From a checkpoint of a small CTC audio transcriber: arch transformer.
Rows from block 5, named by matrix and row number. Rows with one number belong to one attention dimension. Each number is 200 + 40 x the weight over the matrix's rms, rounded and kept within 0 to 999. All counts start at 0.
# v: attention value (model.blocks.5.attn.v.weight, 128x128), inputs 0-127
# proj: attention output (model.blocks.5.attn.proj.weight, 128x128, transposed), outputs 0-127
v.108,186,170,268,135,191,196,223,250,221,155,118,223,220,236,152,211,117,188,219,249,156,233,176,225,211,194,205,213,188,244,158,128,134,163,153,284,240,234,246,160,203,225,258,159,202,214,232,251,216,172,232,90,187,182,197,203,227,264,165,182,182,268,202,189,207,176,193,247,188,237,203,226,147,208,271,206,284,124,169,187,187,228,239,219,165,203,143,233,169,165,241,217,77,189,190,218,253,265,169,232,188,174,203,229,162,204,183,244,232,189,106,222,230,162,121,216,244,191,179,195,241,192,70,182,206,183,155,161
proj.108,166,228,234,224,254,259,138,202,239,201,298,212,170,136,202,236,125,159,322,175,245,193,119,177,169,180,236,250,222,137,183,278,222,231,177,201,212,169,235,141,210,187,221,204,146,204,187,190,174,225,219,264,271,178,239,250,203,151,248,324,217,165,183,214,199,211,179,197,220,196,169,231,211,223,201,206,159,310,244,140,248,144,201,183,215,165,40,233,166,279,128,197,183,217,157,229,220,154,206,147,158,190,227,217,205,249,150,178,198,174,209,253,218,293,271,232,184,200,214,142,158,213,184,166,228,187,253,164
v.109,243,176,163,175,175,165,224,199,189,218,249,175,193,176,222,189,210,220,153,242,158,194,167,340,183,173,155,172,156,159,182,264,228,203,171,148,245,224,230,213,134,140,134,113,213,173,125,181,172,190,192,183,165,243,207,185,245,230,206,152,100,241,269,259,230,213,130,241,203,166,212,219,216,210,130,162,169,181,185,206,196,163,145,214,177,305,210,175,189,192,229,199,231,188,232,208,147,166,134,175,223,228,297,257,248,188,203,229,206,221,281,164,181,239,147,207,248,274,180,166,166,292,252,228,256,155,145,196
proj.109,218,239,286,259,129,163,195,177,215,204,142,200,168,251,142,108,172,297,185,210,210,189,175,187,249,180,221,219,173,226,242,207,251,222,200,229,139,225,183,325,197,219,244,233,186,175,180,266,260,223,163,236,265,262,267,204,210,248,196,236,225,193,205,212,186,161,248,265,184,135,159,222,174,163,236,125,236,227,223,181,130,195,233,246,239,199,155,268,217,255,185,194,214,142,183,119,179,175,211,226,246,313,191,209,197,150,238,133,197,187,212,201,177,142,165,203,223,189,212,237,179,133,228,217,214,241,165,211
v.110,195,229,226,175,173,158,173,62,172,278,140,136,168,137,235,193,202,185,217,211,200,253,133,171,246,131,291,176,202,200,223,185,161,253,191,258,229,158,284,238,209,152,149,183,196,103,200,176,275,274,193,179,256,233,157,234,109,217,110,210,130,253,238,207,223,161,146,208,205,228,190,248,148,256,190,200,228,244,236,266,208,221,178,246,243,187,189,269,193,159,268,216,218,319,153,209,107,196,144,139,169,190,182,162,233,177,181,188,182,162,172,132,204,175,180,272,146,224,215,137,220,232,276,262,255,122,230,239
proj.110,182,194,212,151,150,152,204,280,73,112,185,197,260,291,113,211,188,200,193,165,134,121,107,217,134,285,170,194,196,204,206,190,144,200,198,183,167,265,177,242,201,173,226,261,243,190,153,182,180,221,142,218,176,270,280,205,219,176,295,285,217,151,210,234,197,227,216,146,197,198,260,174,247,223,177,245,190,214,177,123,203,155,215,123,185,293,289,214,155,209,145,199,112,123,260,199,98,163,216,160,224,229,166,300,204,198,205,224,231,250,205,231,158,292,207,218,160,156,137,252,171,176,303,164,189,208,232,188
v.111,177,210,241,275,241,205,214,206,180,184,263,177,187,155,218,193,243,201,228,112,254,216,211,265,112,207,181,183,220,173,244,199,136,244,202,263,219,224,199,240,166,230,194,180,87,173,161,187,201,140,197,168,178,162,184,242,259,148,209,149,270,176,246,215,194,198,237,250,198,184,196,261,187,181,91,187,106,215,261,139,277,172,203,153,231,213,141,163,224,163,276,225,180,224,162,247,247,214,290,230,275,177,119,241,226,242,177,218,237,210,172,215,134,210,179,235,138,253,104,153,230,247,207,189,208,166,223,161
proj.111,183,207,185,190,242,157,206,162,190,177,134,230,203,238,283,207,239,248,214,207,201,116,303,201,257,258,198,234,221,189,263,200,250,225,161,177,182,189,177,256,208,239,261,238,200,146,157,169,185,162,195,266,219,199,166,222,204,242,169,155,193,171,119,252,219,228,121,208,199,158,142,219,277,176,230,195,244,233,121,249,281,178,226,239,152,98,246,233,108,202,210,234,177,249,270,185,166,184,239,246,165,304,266,198,224,229,146,217,216,226,231,192,231,167,238,205,305,199,206,200,157,162,203,207,213,223,229,180
v.112,194,175,185,133,222,145,244,260,171,125,179,149,180,229,193,218,219,228,182,213,242,276,143,214,211,207,150,178,265,235,175,266,222,218,196,184,224,210,170,121,169,183,269,219,251,226,165,152,181,174,186,220,180,179,141,204,128,185,241,214,127,270,183,203,235,173,178,126,152,182,260,211,93,225,174,210,262,356,239,246,213,212,149,205,203,97,174,137,241,157,128,143,192,260,239,177,214,190,139,220,51,245,192,182,219,191,212,179,271,189,235,265,174,254,169,139,260,262,170,219,118,178,191,119,193,224,217,237
proj.112,215,200,231,219,193,258,177,169,166,252,217,187,178,169,197,181,217,253,190,210,192,160,53,232,193,214,258,97,65,205,235,210,209,195,233,184,204,188,208,163,213,194,177,201,246,285,178,223,194,155,251,174,173,145,263,259,224,157,206,261,234,166,168,209,210,177,266,195,190,209,89,164,229,259,142,196,235,114,155,211,173,138,232,131,243,251,203,188,90,186,239,220,273,161,182,195,141,226,131,172,213,119,168,165,209,170,224,205,156,159,216,161,240,109,217,223,253,235,170,198,205,223,67,242,217,233,246,179
v.113,214,208,177,233,142,198,188,219,154,189,199,170,184,168,242,227,214,187,201,242,111,240,211,208,196,131,225,202,131,172,173,171,208,179,216,166,180,174,178,249,303,195,246,200,195,182,212,169,165,205,229,225,156,228,193,210,88,138,305,199,286,213,251,174,203,176,235,171,174,212,209,134,261,226,108,260,204,178,210,220,160,230,182,177,190,198,208,208,170,165,248,246,160,181,168,141,207,255,207,249,223,204,135,232,96,188,152,155,166,261,128,94,227,238,144,132,267,217,75,186,215,223,198,148,223,195,298,259
proj.113,113,166,223,225,130,194,188,190,191,141,205,222,322,235,141,232,279,159,265,227,308,177,249,245,172,165,193,190,224,199,244,269,230,169,179,236,184,208,155,246,273,170,195,187,180,159,250,172,208,163,170,208,248,174,219,155,219,273,138,219,152,134,167,190,223,244,215,214,212,231,185,188,177,182,239,268,207,191,163,215,138,190,188,171,222,187,131,244,285,208,237,112,182,225,229,141,144,234,215,256,186,96,222,271,272,220,208,236,222,177,199,225,224,139,243,236,274,184,209,206,254,272,171,179,168,193,214,215
v.114,205,189,132,142,255,284,195,162,189,147,47,189,218,192,229,175,88,187,187,197,153,188,175,233,175,210,111,208,208,189,226,162,240,136,230,248,210,207,170,189,171,123,188,143,196,195,177,137,261,141,151,199,194,155,228,234,175,248,246,220,197,152,258,156,105,185,325,149,142,132,181,152,164,105,204,230,147,174,193,150,232,200,195,136,224,185,172,224,163,173,244,207,207,232,276,211,181,216,222,177,161,166,231,240,149,160,155,183,193,199,173,177,166,199,197,193,142,206,265,147,147,173,306,220,263,182,234,188
proj.114,198,191,252,206,198,230,154,202,190,266,254,180,106,241,148,175,157,262,215,257,206,151,223,151,229,208,211,237,192,45,230,159,180,299,266,151,155,170,218,231,145,159,255,173,288,212,179,145,217,87,199,164,191,237,260,213,215,300,117,171,176,190,172,218,231,192,153,213,232,227,185,187,149,227,201,270,243,261,200,173,224,136,217,235,176,222,229,103,233,120,169,178,233,193,127,267,189,160,144,212,235,183,198,246,208,171,202,273,205,209,162,287,215,224,178,169,226,239,189,228,287,240,294,205,167,187,177,213
v.115,238,183,215,233,193,217,228,236,191,157,120,218,232,250,277,175,147,188,176,209,181,202,192,99,234,299,193,170,151,195,152,190,215,180,197,229,197,155,231,245,86,237,208,221,179,223,149,185,220,166,157,195,130,233,203,215,145,180,140,233,211,168,188,148,132,178,165,263,162,172,179,202,196,202,202,155,96,188,181,166,220,176,200,269,123,220,221,210,194,219,151,247,190,189,248,184,202,176,145,177,167,234,239,217,182,192,262,150,281,221,98,244,208,162,107,212,135,213,172,135,204,99,236,233,248,170,194,216
proj.115,173,185,244,187,235,216,204,183,227,173,261,229,272,217,166,210,156,229,259,207,204,168,198,153,126,230,184,196,263,187,215,195,251,241,239,254,248,170,229,237,183,235,186,183,197,194,146,165,203,164,188,202,215,193,223,246,114,164,191,212,228,216,180,228,286,229,156,260,273,185,204,180,180,208,223,131,261,233,165,289,221,225,221,246,193,261,241,202,224,256,257,160,132,174,187,276,181,153,133,260,155,136,193,276,245,247,184,173,140,186,161,173,154,251,190,136,124,256,212,229,207,247,184,262,230,190,158,132
v.116,233,227,257,270,176,268,288,185,151,283,161,174,189,200,228,191,173,196,207,155,178,176,238,143,149,240,256,143,196,175,208,212,182,160,137,247,174,159,217,161,281,203,259,279,154,226,230,160,137,131,181,254,239,207,138,228,155,247,255,140,205,227,184,285,190,178,177,188,242,183,242,261,272,186,73,89,169,201,222,125,237,197,164,237,133,246,221,215,217,216,182,254,147,226,243,242,173,240,154,160,231,171,187,150,178,227,147,168,167,246,211,241,215,184,142,205,218,196,241,216,231,213,166,144,206,193,113,198
proj.116,204,201,168,195,263,140,184,207,194,82,144,219,212,125,190,231,182,155,157,267,236,261,268,261,171,215,178,233,181,197,228,214,260,227,199,173,185,255,233,244,152,253,218,248,188,157,257,234,242,177,243,158,158,182,246,198,149,211,116,261,162,265,226,187,221,164,216,164,238,232,129,185,200,170,276,213,263,204,207,208,201,131,225,169,223,180,165,173,125,293,185,162,129,175,149,192,111,169,224,251,121,195,189,201,279,199,119,217,216,237,118,190,278,161,213,208,138,188,207,201,124,206,208,235,268,228,240,207
v.117,217,216,159,228,198,152,236,202,247,207,255,178,144,169,160,182,187,192,175,223,205,234,221,93,295,227,146,253,167,156,108,235,223,201,111,202,191,255,240,223,248,203,145,245,265,226,179,253,82,186,170,207,233,168,225,279,209,134,215,168,259,219,198,168,127,204,257,159,154,243,202,142,125,222,233,212,151,185,264,231,225,221,197,261,185,247,217,169,182,178,165,177,147,231,274,235,166,209,237,197,227,154,282,153,194,169,178,210,221,240,232,241,239,185,168,228,177,188,160,168,124,224,105,282,214,200,148,158
proj.117,152,167,219,198,160,207,222,195,259,255,180,196,225,147,238,190,193,194,150,170,163,224,227,153,135,120,329,220,172,246,243,125,203,192,133,262,201,205,155,227,181,193,217,226,223,232,243,165,234,213,205,182,179,206,246,232,200,247,301,194,152,195,224,241,272,171,146,188,233,172,203,206,224,238,223,218,204,203,76,163,170,173,155,220,203,237,158,173,258,165,232,198,150,214,157,204,180,245,204,264,115,334,220,167,166,195,242,123,173,108,212,202,220,166,190,166,120,190,255,153,300,228,70,127,197,194,197,177
v.118,223,214,195,208,138,192,234,210,178,305,227,197,229,176,158,236,203,219,215,195,216,206,180,123,178,151,247,156,234,209,200,107,215,161,170,178,124,185,153,219,150,208,193,288,303,253,219,142,207,314,151,206,128,219,219,185,257,239,204,218,245,216,257,191,78,171,208,218,154,139,221,236,209,230,175,241,207,168,177,212,214,247,186,117,226,112,158,191,196,217,299,146,137,203,218,126,237,200,142,279,139,155,230,168,197,159,119,198,198,253,258,213,253,163,178,179,232,208,291,205,162,194,242,259,246,187,113,266
proj.118,188,211,270,249,159,227,181,157,181,180,238,188,235,212,241,191,196,154,195,250,240,175,202,316,258,186,194,180,206,181,224,239,204,174,191,219,194,213,202,176,212,248,164,253,251,241,196,182,182,296,206,149,228,265,191,205,219,247,285,211,188,331,160,150,262,145,191,167,169,236,161,212,178,221,247,170,278,171,207,221,161,235,188,200,65,261,191,191,223,143,193,199,140,155,150,215,262,145,176,172,261,210,174,218,211,130,105,164,261,153,191,149,181,208,259,243,179,118,224,197,307,287,247,130,205,208,220,214
v.119,171,193,240,195,195,223,152,235,223,258,187,206,174,266,207,189,233,212,186,176,193,274,157,192,228,219,180,190,195,186,294,339,165,231,216,129,254,170,170,172,246,183,231,141,258,232,195,211,232,62,240,191,114,319,136,161,183,122,247,202,167,166,212,181,175,223,224,146,223,173,235,132,184,191,170,256,227,209,156,223,154,183,203,280,158,206,162,222,159,209,200,237,262,163,239,130,179,169,231,163,226,143,262,200,224,272,183,138,171,233,203,178,273,221,250,154,241,202,209,142,226,160,280,172,173,200,157,186
proj.119,192,187,290,199,175,211,210,223,242,185,212,159,185,138,148,208,237,188,201,202,136,194,133,289,155,223,171,214,213,232,174,176,109,275,210,229,170,180,289,227,205,195,193,203,95,254,266,218,219,189,237,213,256,281,221,244,152,192,125,138,215,169,246,201,174,216,237,226,189,245,194,187,224,173,233,164,150,188,216,235,184,203,314,115,234,245,221,188,236,124,204,171,166,271,203,214,195,228,260,186,194,212,209,195,166,206,236,246,254,133,217,179,172,145,243,236,273,327,217,218,234,141,215,220,194,129,203,186
v.120,242,216,170,179,230,202,226,235,262,214,206,188,230,187,203,216,208,195,236,272,170,199,190,258,221,250,221,200,268,191,219,245,110,275,216,219,174,242,217,227,211,193,104,194,170,165,145,194,197,129,165,251,190,181,142,163,190,369,203,190,155,168,159,102,316,169,283,90,151,231,210,213,201,232,193,163,275,191,202,211,207,223,246,196,186,232,245,268,166,184,213,256,131,118,210,224,219,192,239,190,148,200,203,229,171,246,213,171,220,116,168,164,216,169,136,242,272,223,138,295,147,255,221,252,195,259,197,189
proj.120,202,226,223,252,175,220,212,181,196,211,203,239,193,303,203,233,235,178,297,194,209,201,211,132,171,153,232,250,112,168,199,94,209,163,215,207,209,185,168,221,206,131,204,273,165,187,208,156,247,220,150,154,220,253,299,142,178,187,184,235,166,207,249,182,121,145,159,117,155,176,111,174,184,210,179,211,199,226,215,228,84,151,278,252,264,154,211,156,181,207,187,129,244,244,266,345,230,244,230,158,190,167,172,184,256,263,229,154,239,223,250,229,231,230,221,217,262,185,208,204,187,174,172,138,170,242,197,191