A small CTC audio transcriber, trained from scratch: 2.92M parameters, norm rmsnorm.
Rows from block 2 of a small CTC audio transcriber, named by matrix and row number. Rows with one number belong to one neuron. Each number is 50 + 10 x the weight over its row's rms, rounded and kept within 0 to 99. All counts start at 0.
After each neuron's rows are labels from the 100 clips, of 14976, where the neuron reaches its largest size: "strongest on" is what is common among them; "loudest" is the band of the loudest frequency at the time of the peak. Only what is clearly more common there than usual is listed. The data: read English sentences (LibriTTS-R).
# gate: MLP gate (model.blocks.2.mlp.gate.weight, 512x128), inputs 0-127
# fc1: MLP up (model.blocks.2.mlp.fc1.weight, 512x128), inputs 0-127
# fc2: MLP down (model.blocks.2.mlp.fc2.weight, 128x512, transposed), outputs 0-127

gate.49:45 44 58 52 39 61 44 50 66 55 44 50 55 31 45 39 52 45 59 50 53 48 57 64 53 51 44 35 40 59 36 54 36 48 58 42 52 37 52 35 53 56 34 55 46 56 50 42 54 69 47 53 41 60 57 50 34 33 56 47 41 43 64 39 55 68 54 65 73 51 54 45 48 46 60 44 40 41 56 46 45 46 66 54 65 43 66 52 32 39 39 55 62 59 38 59 48 44 26 77 49 59 40 52 59 55 49 39 37 46 66 71 44 40 49 39 34 44 64 37 55 53 59 35 63 55 43 43
fc1.49:45 45 54 43 39 45 55 39 52 56 64 53 46 38 44 42 46 54 42 56 42 39 52 49 30 59 56 63 40 45 57 47 66 45 57 56 54 58 34 58 58 55 36 55 46 49 48 56 49 31 54 51 44 23 29 61 64 61 48 54 70 55 30 70 54 49 55 62 41 66 54 53 42 30 58 50 52 42 46 42 58 56 51 40 45 58 50 62 49 65 64 55 52 39 54 50 58 48 78 38 37 34 65 36 47 40 51 65 71 58 52 46 61 37 64 60 64 60 48 55 46 51 34 45 39 47 57 54
fc2.49:37 44 45 58 50 55 50 33 54 63 62 54 48 38 61 57 39 59 42 64 53 45 21 58 40 43 51 55 51 32 55 61 62 62 60 39 49 46 54 52 62 55 67 38 49 52 52 72 55 47 59 48 41 52 55 43 32 42 49 51 33 46 44 44 52 32 55 37 77 42 47 32 55 38 50 34 67 40 58 55 56 26 36 39 55 47 57 59 64 61 33 47 49 53 40 45 52 61 45 61 55 58 48 52 67 50 62 60 49 51 54 45 52 48 42 55 35 45 54 62 59 45 48 56 69 31 43 57
strongest on: voice: male
loudest: 2000 to 4000 Hz

gate.443:52 39 48 44 44 55 62 44 44 39 42 50 47 52 52 54 46 48 49 46 43 44 51 40 45 37 58 50 08 67 47 51 55 45 46 63 53 59 40 40 38 48 69 62 47 50 58 60 28 56 49 32 48 62 59 48 55 59 55 36 52 68 63 54 55 51 41 55 42 56 48 46 40 41 52 66 51 53 56 60 40 51 51 54 46 61 55 45 43 64 43 47 63 63 53 53 60 59 46 39 52 39 78 60 83 35 56 56 58 33 51 50 38 45 49 50 45 58 57 70 61 62 55 31 49 61 52 45
fc1.443:45 48 49 46 45 48 54 36 60 62 46 48 49 41 47 54 48 34 48 51 49 42 47 63 51 68 65 39 63 64 37 62 52 54 78 45 63 60 59 55 62 48 44 53 45 59 45 39 54 66 46 56 32 51 41 50 38 65 37 42 59 53 41 50 52 55 42 61 34 58 29 35 54 62 44 42 49 51 49 44 37 54 57 54 62 46 50 75 44 49 55 58 57 43 38 49 66 57 58 43 30 52 57 45 48 53 37 58 50 57 40 56 53 44 26 47 28 52 68 32 46 55 42 36 48 49 44 22
fc2.443:59 58 45 44 55 55 53 73 57 50 64 62 49 48 49 65 52 39 47 54 61 49 38 56 56 43 66 62 67 64 54 37 66 49 67 40 40 55 38 35 44 49 40 43 57 58 41 49 47 54 60 70 52 61 45 37 52 32 56 50 72 45 65 53 43 55 52 60 46 44 47 56 55 46 58 77 50 63 52 55 42 52 48 41 44 47 56 34 35 35 47 39 44 53 40 23 43 49 59 29 67 35 57 66 35 60 49 48 44 29 56 40 45 46 55 45 60 42 52 52 37 48 51 54 49 43 54 66
strongest on: voice: female
loudest: 500 to 1000 Hz; 250 to 500 Hz

gate.386:43 57 61 56 69 51 63 39 38 60 59 55 47 52 50 46 42 43 39 52 50 56 51 42 48 51 52 60 40 42 39 63 48 47 52 34 66 65 50 57 52 52 68 62 73 72 53 50 57 60 55 45 58 42 50 37 49 52 38 54 38 44 47 60 66 47 43 62 34 57 51 55 67 52 57 41 42 39 76 48 62 49 62 63 45 59 63 43 45 58 53 60 66 64 37 43 65 42 67 50 33 60 51 56 61 62 42 35 53 42 37 43 47 37 41 52 47 37 68 61 69 52 46 32 49 44 47 56
fc1.386:65 47 57 64 60 43 61 53 32 50 59 50 42 50 59 52 57 51 40 56 55 34 56 60 49 41 41 49 52 40 55 72 32 37 66 48 57 70 51 38 57 59 79 51 72 46 59 47 63 58 62 69 52 50 52 42 47 57 33 59 32 44 48 53 47 47 52 54 51 54 58 70 60 54 56 50 51 59 59 44 53 44 60 57 48 52 55 30 54 52 30 53 63 61 48 50 66 45 71 51 39 60 39 46 43 69 49 34 42 47 55 55 55 52 39 42 51 43 53 50 63 39 39 26 47 57 54 60
fc2.386:51 39 43 55 52 53 57 72 53 48 62 78 66 46 42 57 62 38 60 55 52 47 36 48 49 47 67 53 48 26 51 53 46 53 60 59 40 62 48 60 47 49 40 46 24 25 60 44 43 66 44 41 45 39 61 56 45 51 42 51 48 58 55 49 31 53 51 53 62 45 55 50 57 43 55 41 38 65 46 45 47 41 71 48 38 65 95 47 41 49 46 48 51 51 48 32 54 45 43 55 62 44 44 38 57 55 41 46 60 45 40 60 51 44 49 32 51 56 47 49 59 44 41 49 44 55 46 55
strongest on: voice: male
loudest: 2000 to 4000 Hz; 4000 to 8000 Hz

gate.441:54 46 30 61 54 60 49 55 43 39 42 44 44 28 71 49 52 55 46 25 54 47 55 42 52 36 44 58 35 32 53 32 64 34 48 48 44 45 56 55 43 40 39 34 49 49 55 46 46 34 54 72 46 35 50 70 45 50 66 50 48 39 66 49 58 52 24 37 45 56 47 47 37 57 38 34 53 49 51 34 47 52 43 55 62 50 41 53 57 43 51 50 63 40 48 60 42 54 63 46 37 43 45 54 43 60 52 59 44 45 41 52 62 43 39 60 72 37 48 47 61 26 66 50 52 53 54 41
fc1.441:57 61 48 52 53 52 47 44 58 45 54 53 46 60 46 41 57 53 56 51 52 59 55 63 39 52 74 25 50 45 58 61 37 61 52 46 57 49 60 45 36 57 73 59 49 50 65 54 56 58 57 35 40 62 35 45 54 55 52 17 44 42 52 45 57 49 61 45 62 56 37 62 61 45 56 54 45 51 45 53 62 52 54 54 57 45 44 38 41 37 44 73 66 36 66 62 30 49 36 50 52 50 56 59 51 33 52 34 67 45 66 55 65 56 52 37 44 39 61 51 51 59 74 57 47 61 48 41
fc2.441:50 49 54 52 50 64 35 61 53 59 37 46 65 54 60 54 58 37 44 42 65 59 47 47 63 39 25 55 51 45 50 48 48 41 46 50 64 46 46 50 53 48 44 59 66 52 51 42 45 44 64 45 40 36 61 49 33 48 68 58 37 62 23 53 57 67 38 42 64 57 59 43 43 54 50 51 45 55 43 46 62 31 57 48 48 58 51 65 60 35 65 45 68 52 61 60 48 54 48 43 57 38 44 51 50 16 52 32 55 50 38 42 50 35 61 48 49 69 41 44 29 51 48 57 46 58 62 41
strongest on: voice: female
loudest: 250 to 500 Hz; 500 to 1000 Hz

gate.258:52 44 59 56 41 45 55 51 38 33 54 53 57 38 37 41 60 45 49 45 49 41 51 49 58 60 43 25 65 42 69 59 28 37 66 56 46 39 44 56 55 48 40 32 56 38 35 49 55 67 47 45 42 48 62 47 44 48 57 65 55 56 39 44 45 53 46 41 59 47 54 43 51 55 50 47 29 34 36 64 45 49 43 46 42 72 40 54 38 69 42 31 52 34 46 52 48 52 61 58 64 39 47 72 37 46 47 52 62 57 67 47 51 45 56 38 38 37 44 50 62 56 45 48 50 35 68 32
fc1.258:67 59 31 68 52 58 38 51 48 51 47 48 49 33 49 42 35 59 44 46 58 36 41 80 43 54 43 53 60 68 41 62 58 43 48 60 42 36 50 31 67 58 62 68 55 55 44 41 62 49 52 36 49 49 56 37 55 59 45 39 39 44 36 35 42 60 44 39 55 39 54 50 54 52 46 52 43 30 49 49 45 52 45 51 57 53 66 47 54 64 53 42 38 65 49 58 56 45 42 58 53 16 67 36 45 66 49 37 37 51 50 42 49 31 47 48 48 52 55 61 62 51 48 50 44 50 66 42
fc2.258:43 43 55 40 51 39 49 53 39 31 40 18 53 63 60 60 58 40 61 49 52 48 33 42 35 55 43 64 35 59 41 50 58 48 34 47 37 55 49 42 56 44 70 67 46 59 53 47 35 56 57 56 44 48 56 63 50 61 68 58 48 59 59 43 63 57 46 44 65 32 47 52 56 52 39 44 40 62 45 41 46 49 63 61 60 50 64 41 39 73 46 42 65 57 57 45 46 51 49 48 60 46 33 55 37 53 59 52 63 39 54 47 56 60 38 54 53 32 46 61 46 50 44 27 53 68 69 53
strongest on: voice: male
loudest: 2000 to 4000 Hz

gate.466:47 49 40 34 55 50 43 58 49 61 50 45 57 54 52 49 51 51 56 46 48 57 53 26 61 71 38 74 43 49 48 37 36 51 73 35 59 45 51 50 55 34 59 57 55 40 43 60 43 67 39 66 47 39 75 42 51 22 51 39 47 60 34 47 50 55 47 48 69 29 58 49 49 51 52 39 59 54 44 47 62 50 44 52 42 52 48 68 49 44 68 39 32 51 48 62 46 36 63 52 41 37 36 57 52 58 54 54 62 45 56 47 42 27 55 72 47 53 46 45 51 58 55 60 54 47 44 55
fc1.466:49 48 46 44 39 54 49 52 45 59 45 50 57 61 51 56 62 62 55 48 58 60 55 34 73 61 45 63 57 67 54 37 45 68 58 28 54 34 54 36 70 48 55 49 64 44 31 60 50 68 46 56 51 50 72 37 49 30 39 47 61 65 33 60 47 48 64 56 50 46 54 45 55 48 60 34 58 53 55 48 69 56 37 54 37 49 44 65 53 43 67 41 23 39 54 56 50 38 46 57 46 44 55 57 47 59 50 53 54 36 62 52 55 36 52 55 28 53 51 42 53 53 54 62 59 36 55 57
fc2.466:67 59 56 63 53 58 60 61 54 41 46 56 44 42 43 45 53 49 59 49 67 44 43 45 44 49 58 39 41 69 30 30 50 53 58 52 64 36 42 48 48 46 65 62 44 43 64 48 58 48 46 43 57 56 56 64 66 50 51 47 39 55 45 36 43 43 64 39 45 69 39 44 59 40 39 27 46 54 60 63 51 48 55 31 55 53 38 49 61 45 48 42 66 51 54 67 48 42 55 56 62 61 31 42 60 40 67 52 47 34 43 84 40 39 41 38 45 44 44 45 47 50 65 61 38 48 42 42
strongest on: voice: male
loudest: 500 to 1000 Hz

gate.243:36 50 60 37 55 53 49 60 41 41 57 59 50 41 55 52 52 48 40 53 54 60 45 56 55 62 28 66 52 48 49 51 60 62 40 44 61 25 39 42 51 62 59 65 52 45 54 49 33 38 43 43 58 55 73 61 60 52 57 51 28 54 65 52 56 42 46 46 47 41 42 55 54 45 44 33 49 46 58 50 49 35 52 54 49 37 49 51 51 31 57 46 64 38 56 55 57 34 33 56 31 32 55 45 54 62 47 44 42 44 61 48 56 61 28 29 74 50 39 58 70 52 45 70 59 52 48 61
fc1.243:52 47 37 72 48 38 54 41 52 39 47 59 60 33 70 56 58 50 45 49 35 51 57 54 50 50 30 47 51 47 47 56 29 50 33 51 55 29 40 37 67 39 63 53 58 42 61 44 67 54 62 82 38 47 54 61 54 45 66 29 25 49 44 51 52 54 45 61 53 55 47 41 48 78 48 47 42 54 51 49 52 48 46 47 59 51 59 61 50 52 39 50 59 43 64 34 48 44 45 44 59 45 63 47 53 49 38 48 39 45 34 65 64 47 51 41 52 48 40 57 43 68 53 62 58 54 55 59
fc2.243:46 74 42 46 61 45 56 50 44 51 42 53 61 68 58 71 42 59 47 48 39 61 54 61 37 37 37 52 57 58 70 50 36 43 63 47 60 53 63 76 33 59 39 49 57 58 43 55 61 58 39 63 61 45 41 56 49 55 49 52 62 49 37 55 62 55 55 50 53 41 54 56 53 39 29 48 36 43 49 58 44 41 52 75 61 54 47 48 51 65 64 37 56 55 44 55 71 54 69 48 43 60 46 45 52 46 31 49 57 61 37 44 59 49 51 54 62 45 43 42 47 71 59 67 34 43 43 56
strongest on: voice: female
loudest: 2000 to 4000 Hz; 4000 to 8000 Hz

gate.495:53 50 43 36 50 49 61 47 55 49 45 54 47 46 46 49 52 51 52 50 55 37 42 51 56 72 57 23 32 67 39 81 57 59 63 50 45 57 39 42 58 45 52 48 52 49 42 63 59 64 50 65 40 44 66 44 40 53 48 37 52 61 52 52 52 53 50 54 67 57 59 55 46 34 48 54 56 46 54 57 57 50 53 49 52 40 52 65 59 46 46 49 57 46 42 52 57 56 53 64 42 49 70 57 51 59 51 34 42 50 59 52 56 37 39 57 20 47 62 41 53 52 38 42 56 10 59 27
fc1.495:56 47 42 50 46 57 44 40 58 45 44 50 52 54 46 50 59 48 50 67 53 45 61 54 56 50 53 46 49 45 61 57 23 45 44 45 59 48 77 44 39 59 41 52 40 50 64 32 49 61 50 29 55 71 53 49 52 56 62 51 67 63 65 51 55 51 54 60 53 48 47 46 60 27 54 51 52 38 47 71 45 55 55 53 57 33 58 49 30 55 51 38 44 39 48 48 54 57 60 50 75 62 61 52 58 43 46 58 45 22 40 48 47 62 29 41 63 51 53 37 50 41 51 70 59 28 58 59
fc2.495:43 43 62 44 53 60 45 66 45 53 59 49 43 54 53 41 52 40 56 44 46 57 38 50 48 55 34 48 71 47 46 57 28 46 50 67 53 46 64 50 73 39 40 52 51 44 69 61 63 44 52 37 49 43 27 67 47 52 57 61 46 38 37 54 50 46 62 70 42 48 52 58 46 64 59 65 58 48 56 48 66 49 57 61 54 53 39 47 44 46 57 56 48 56 52 73 41 49 63 46 33 55 26 40 56 45 41 64 50 67 49 55 67 49 57 35 39 33 39 46 49 68 50 54 58 55 30 39
strongest on: voice: male
loudest: 250 to 500 Hz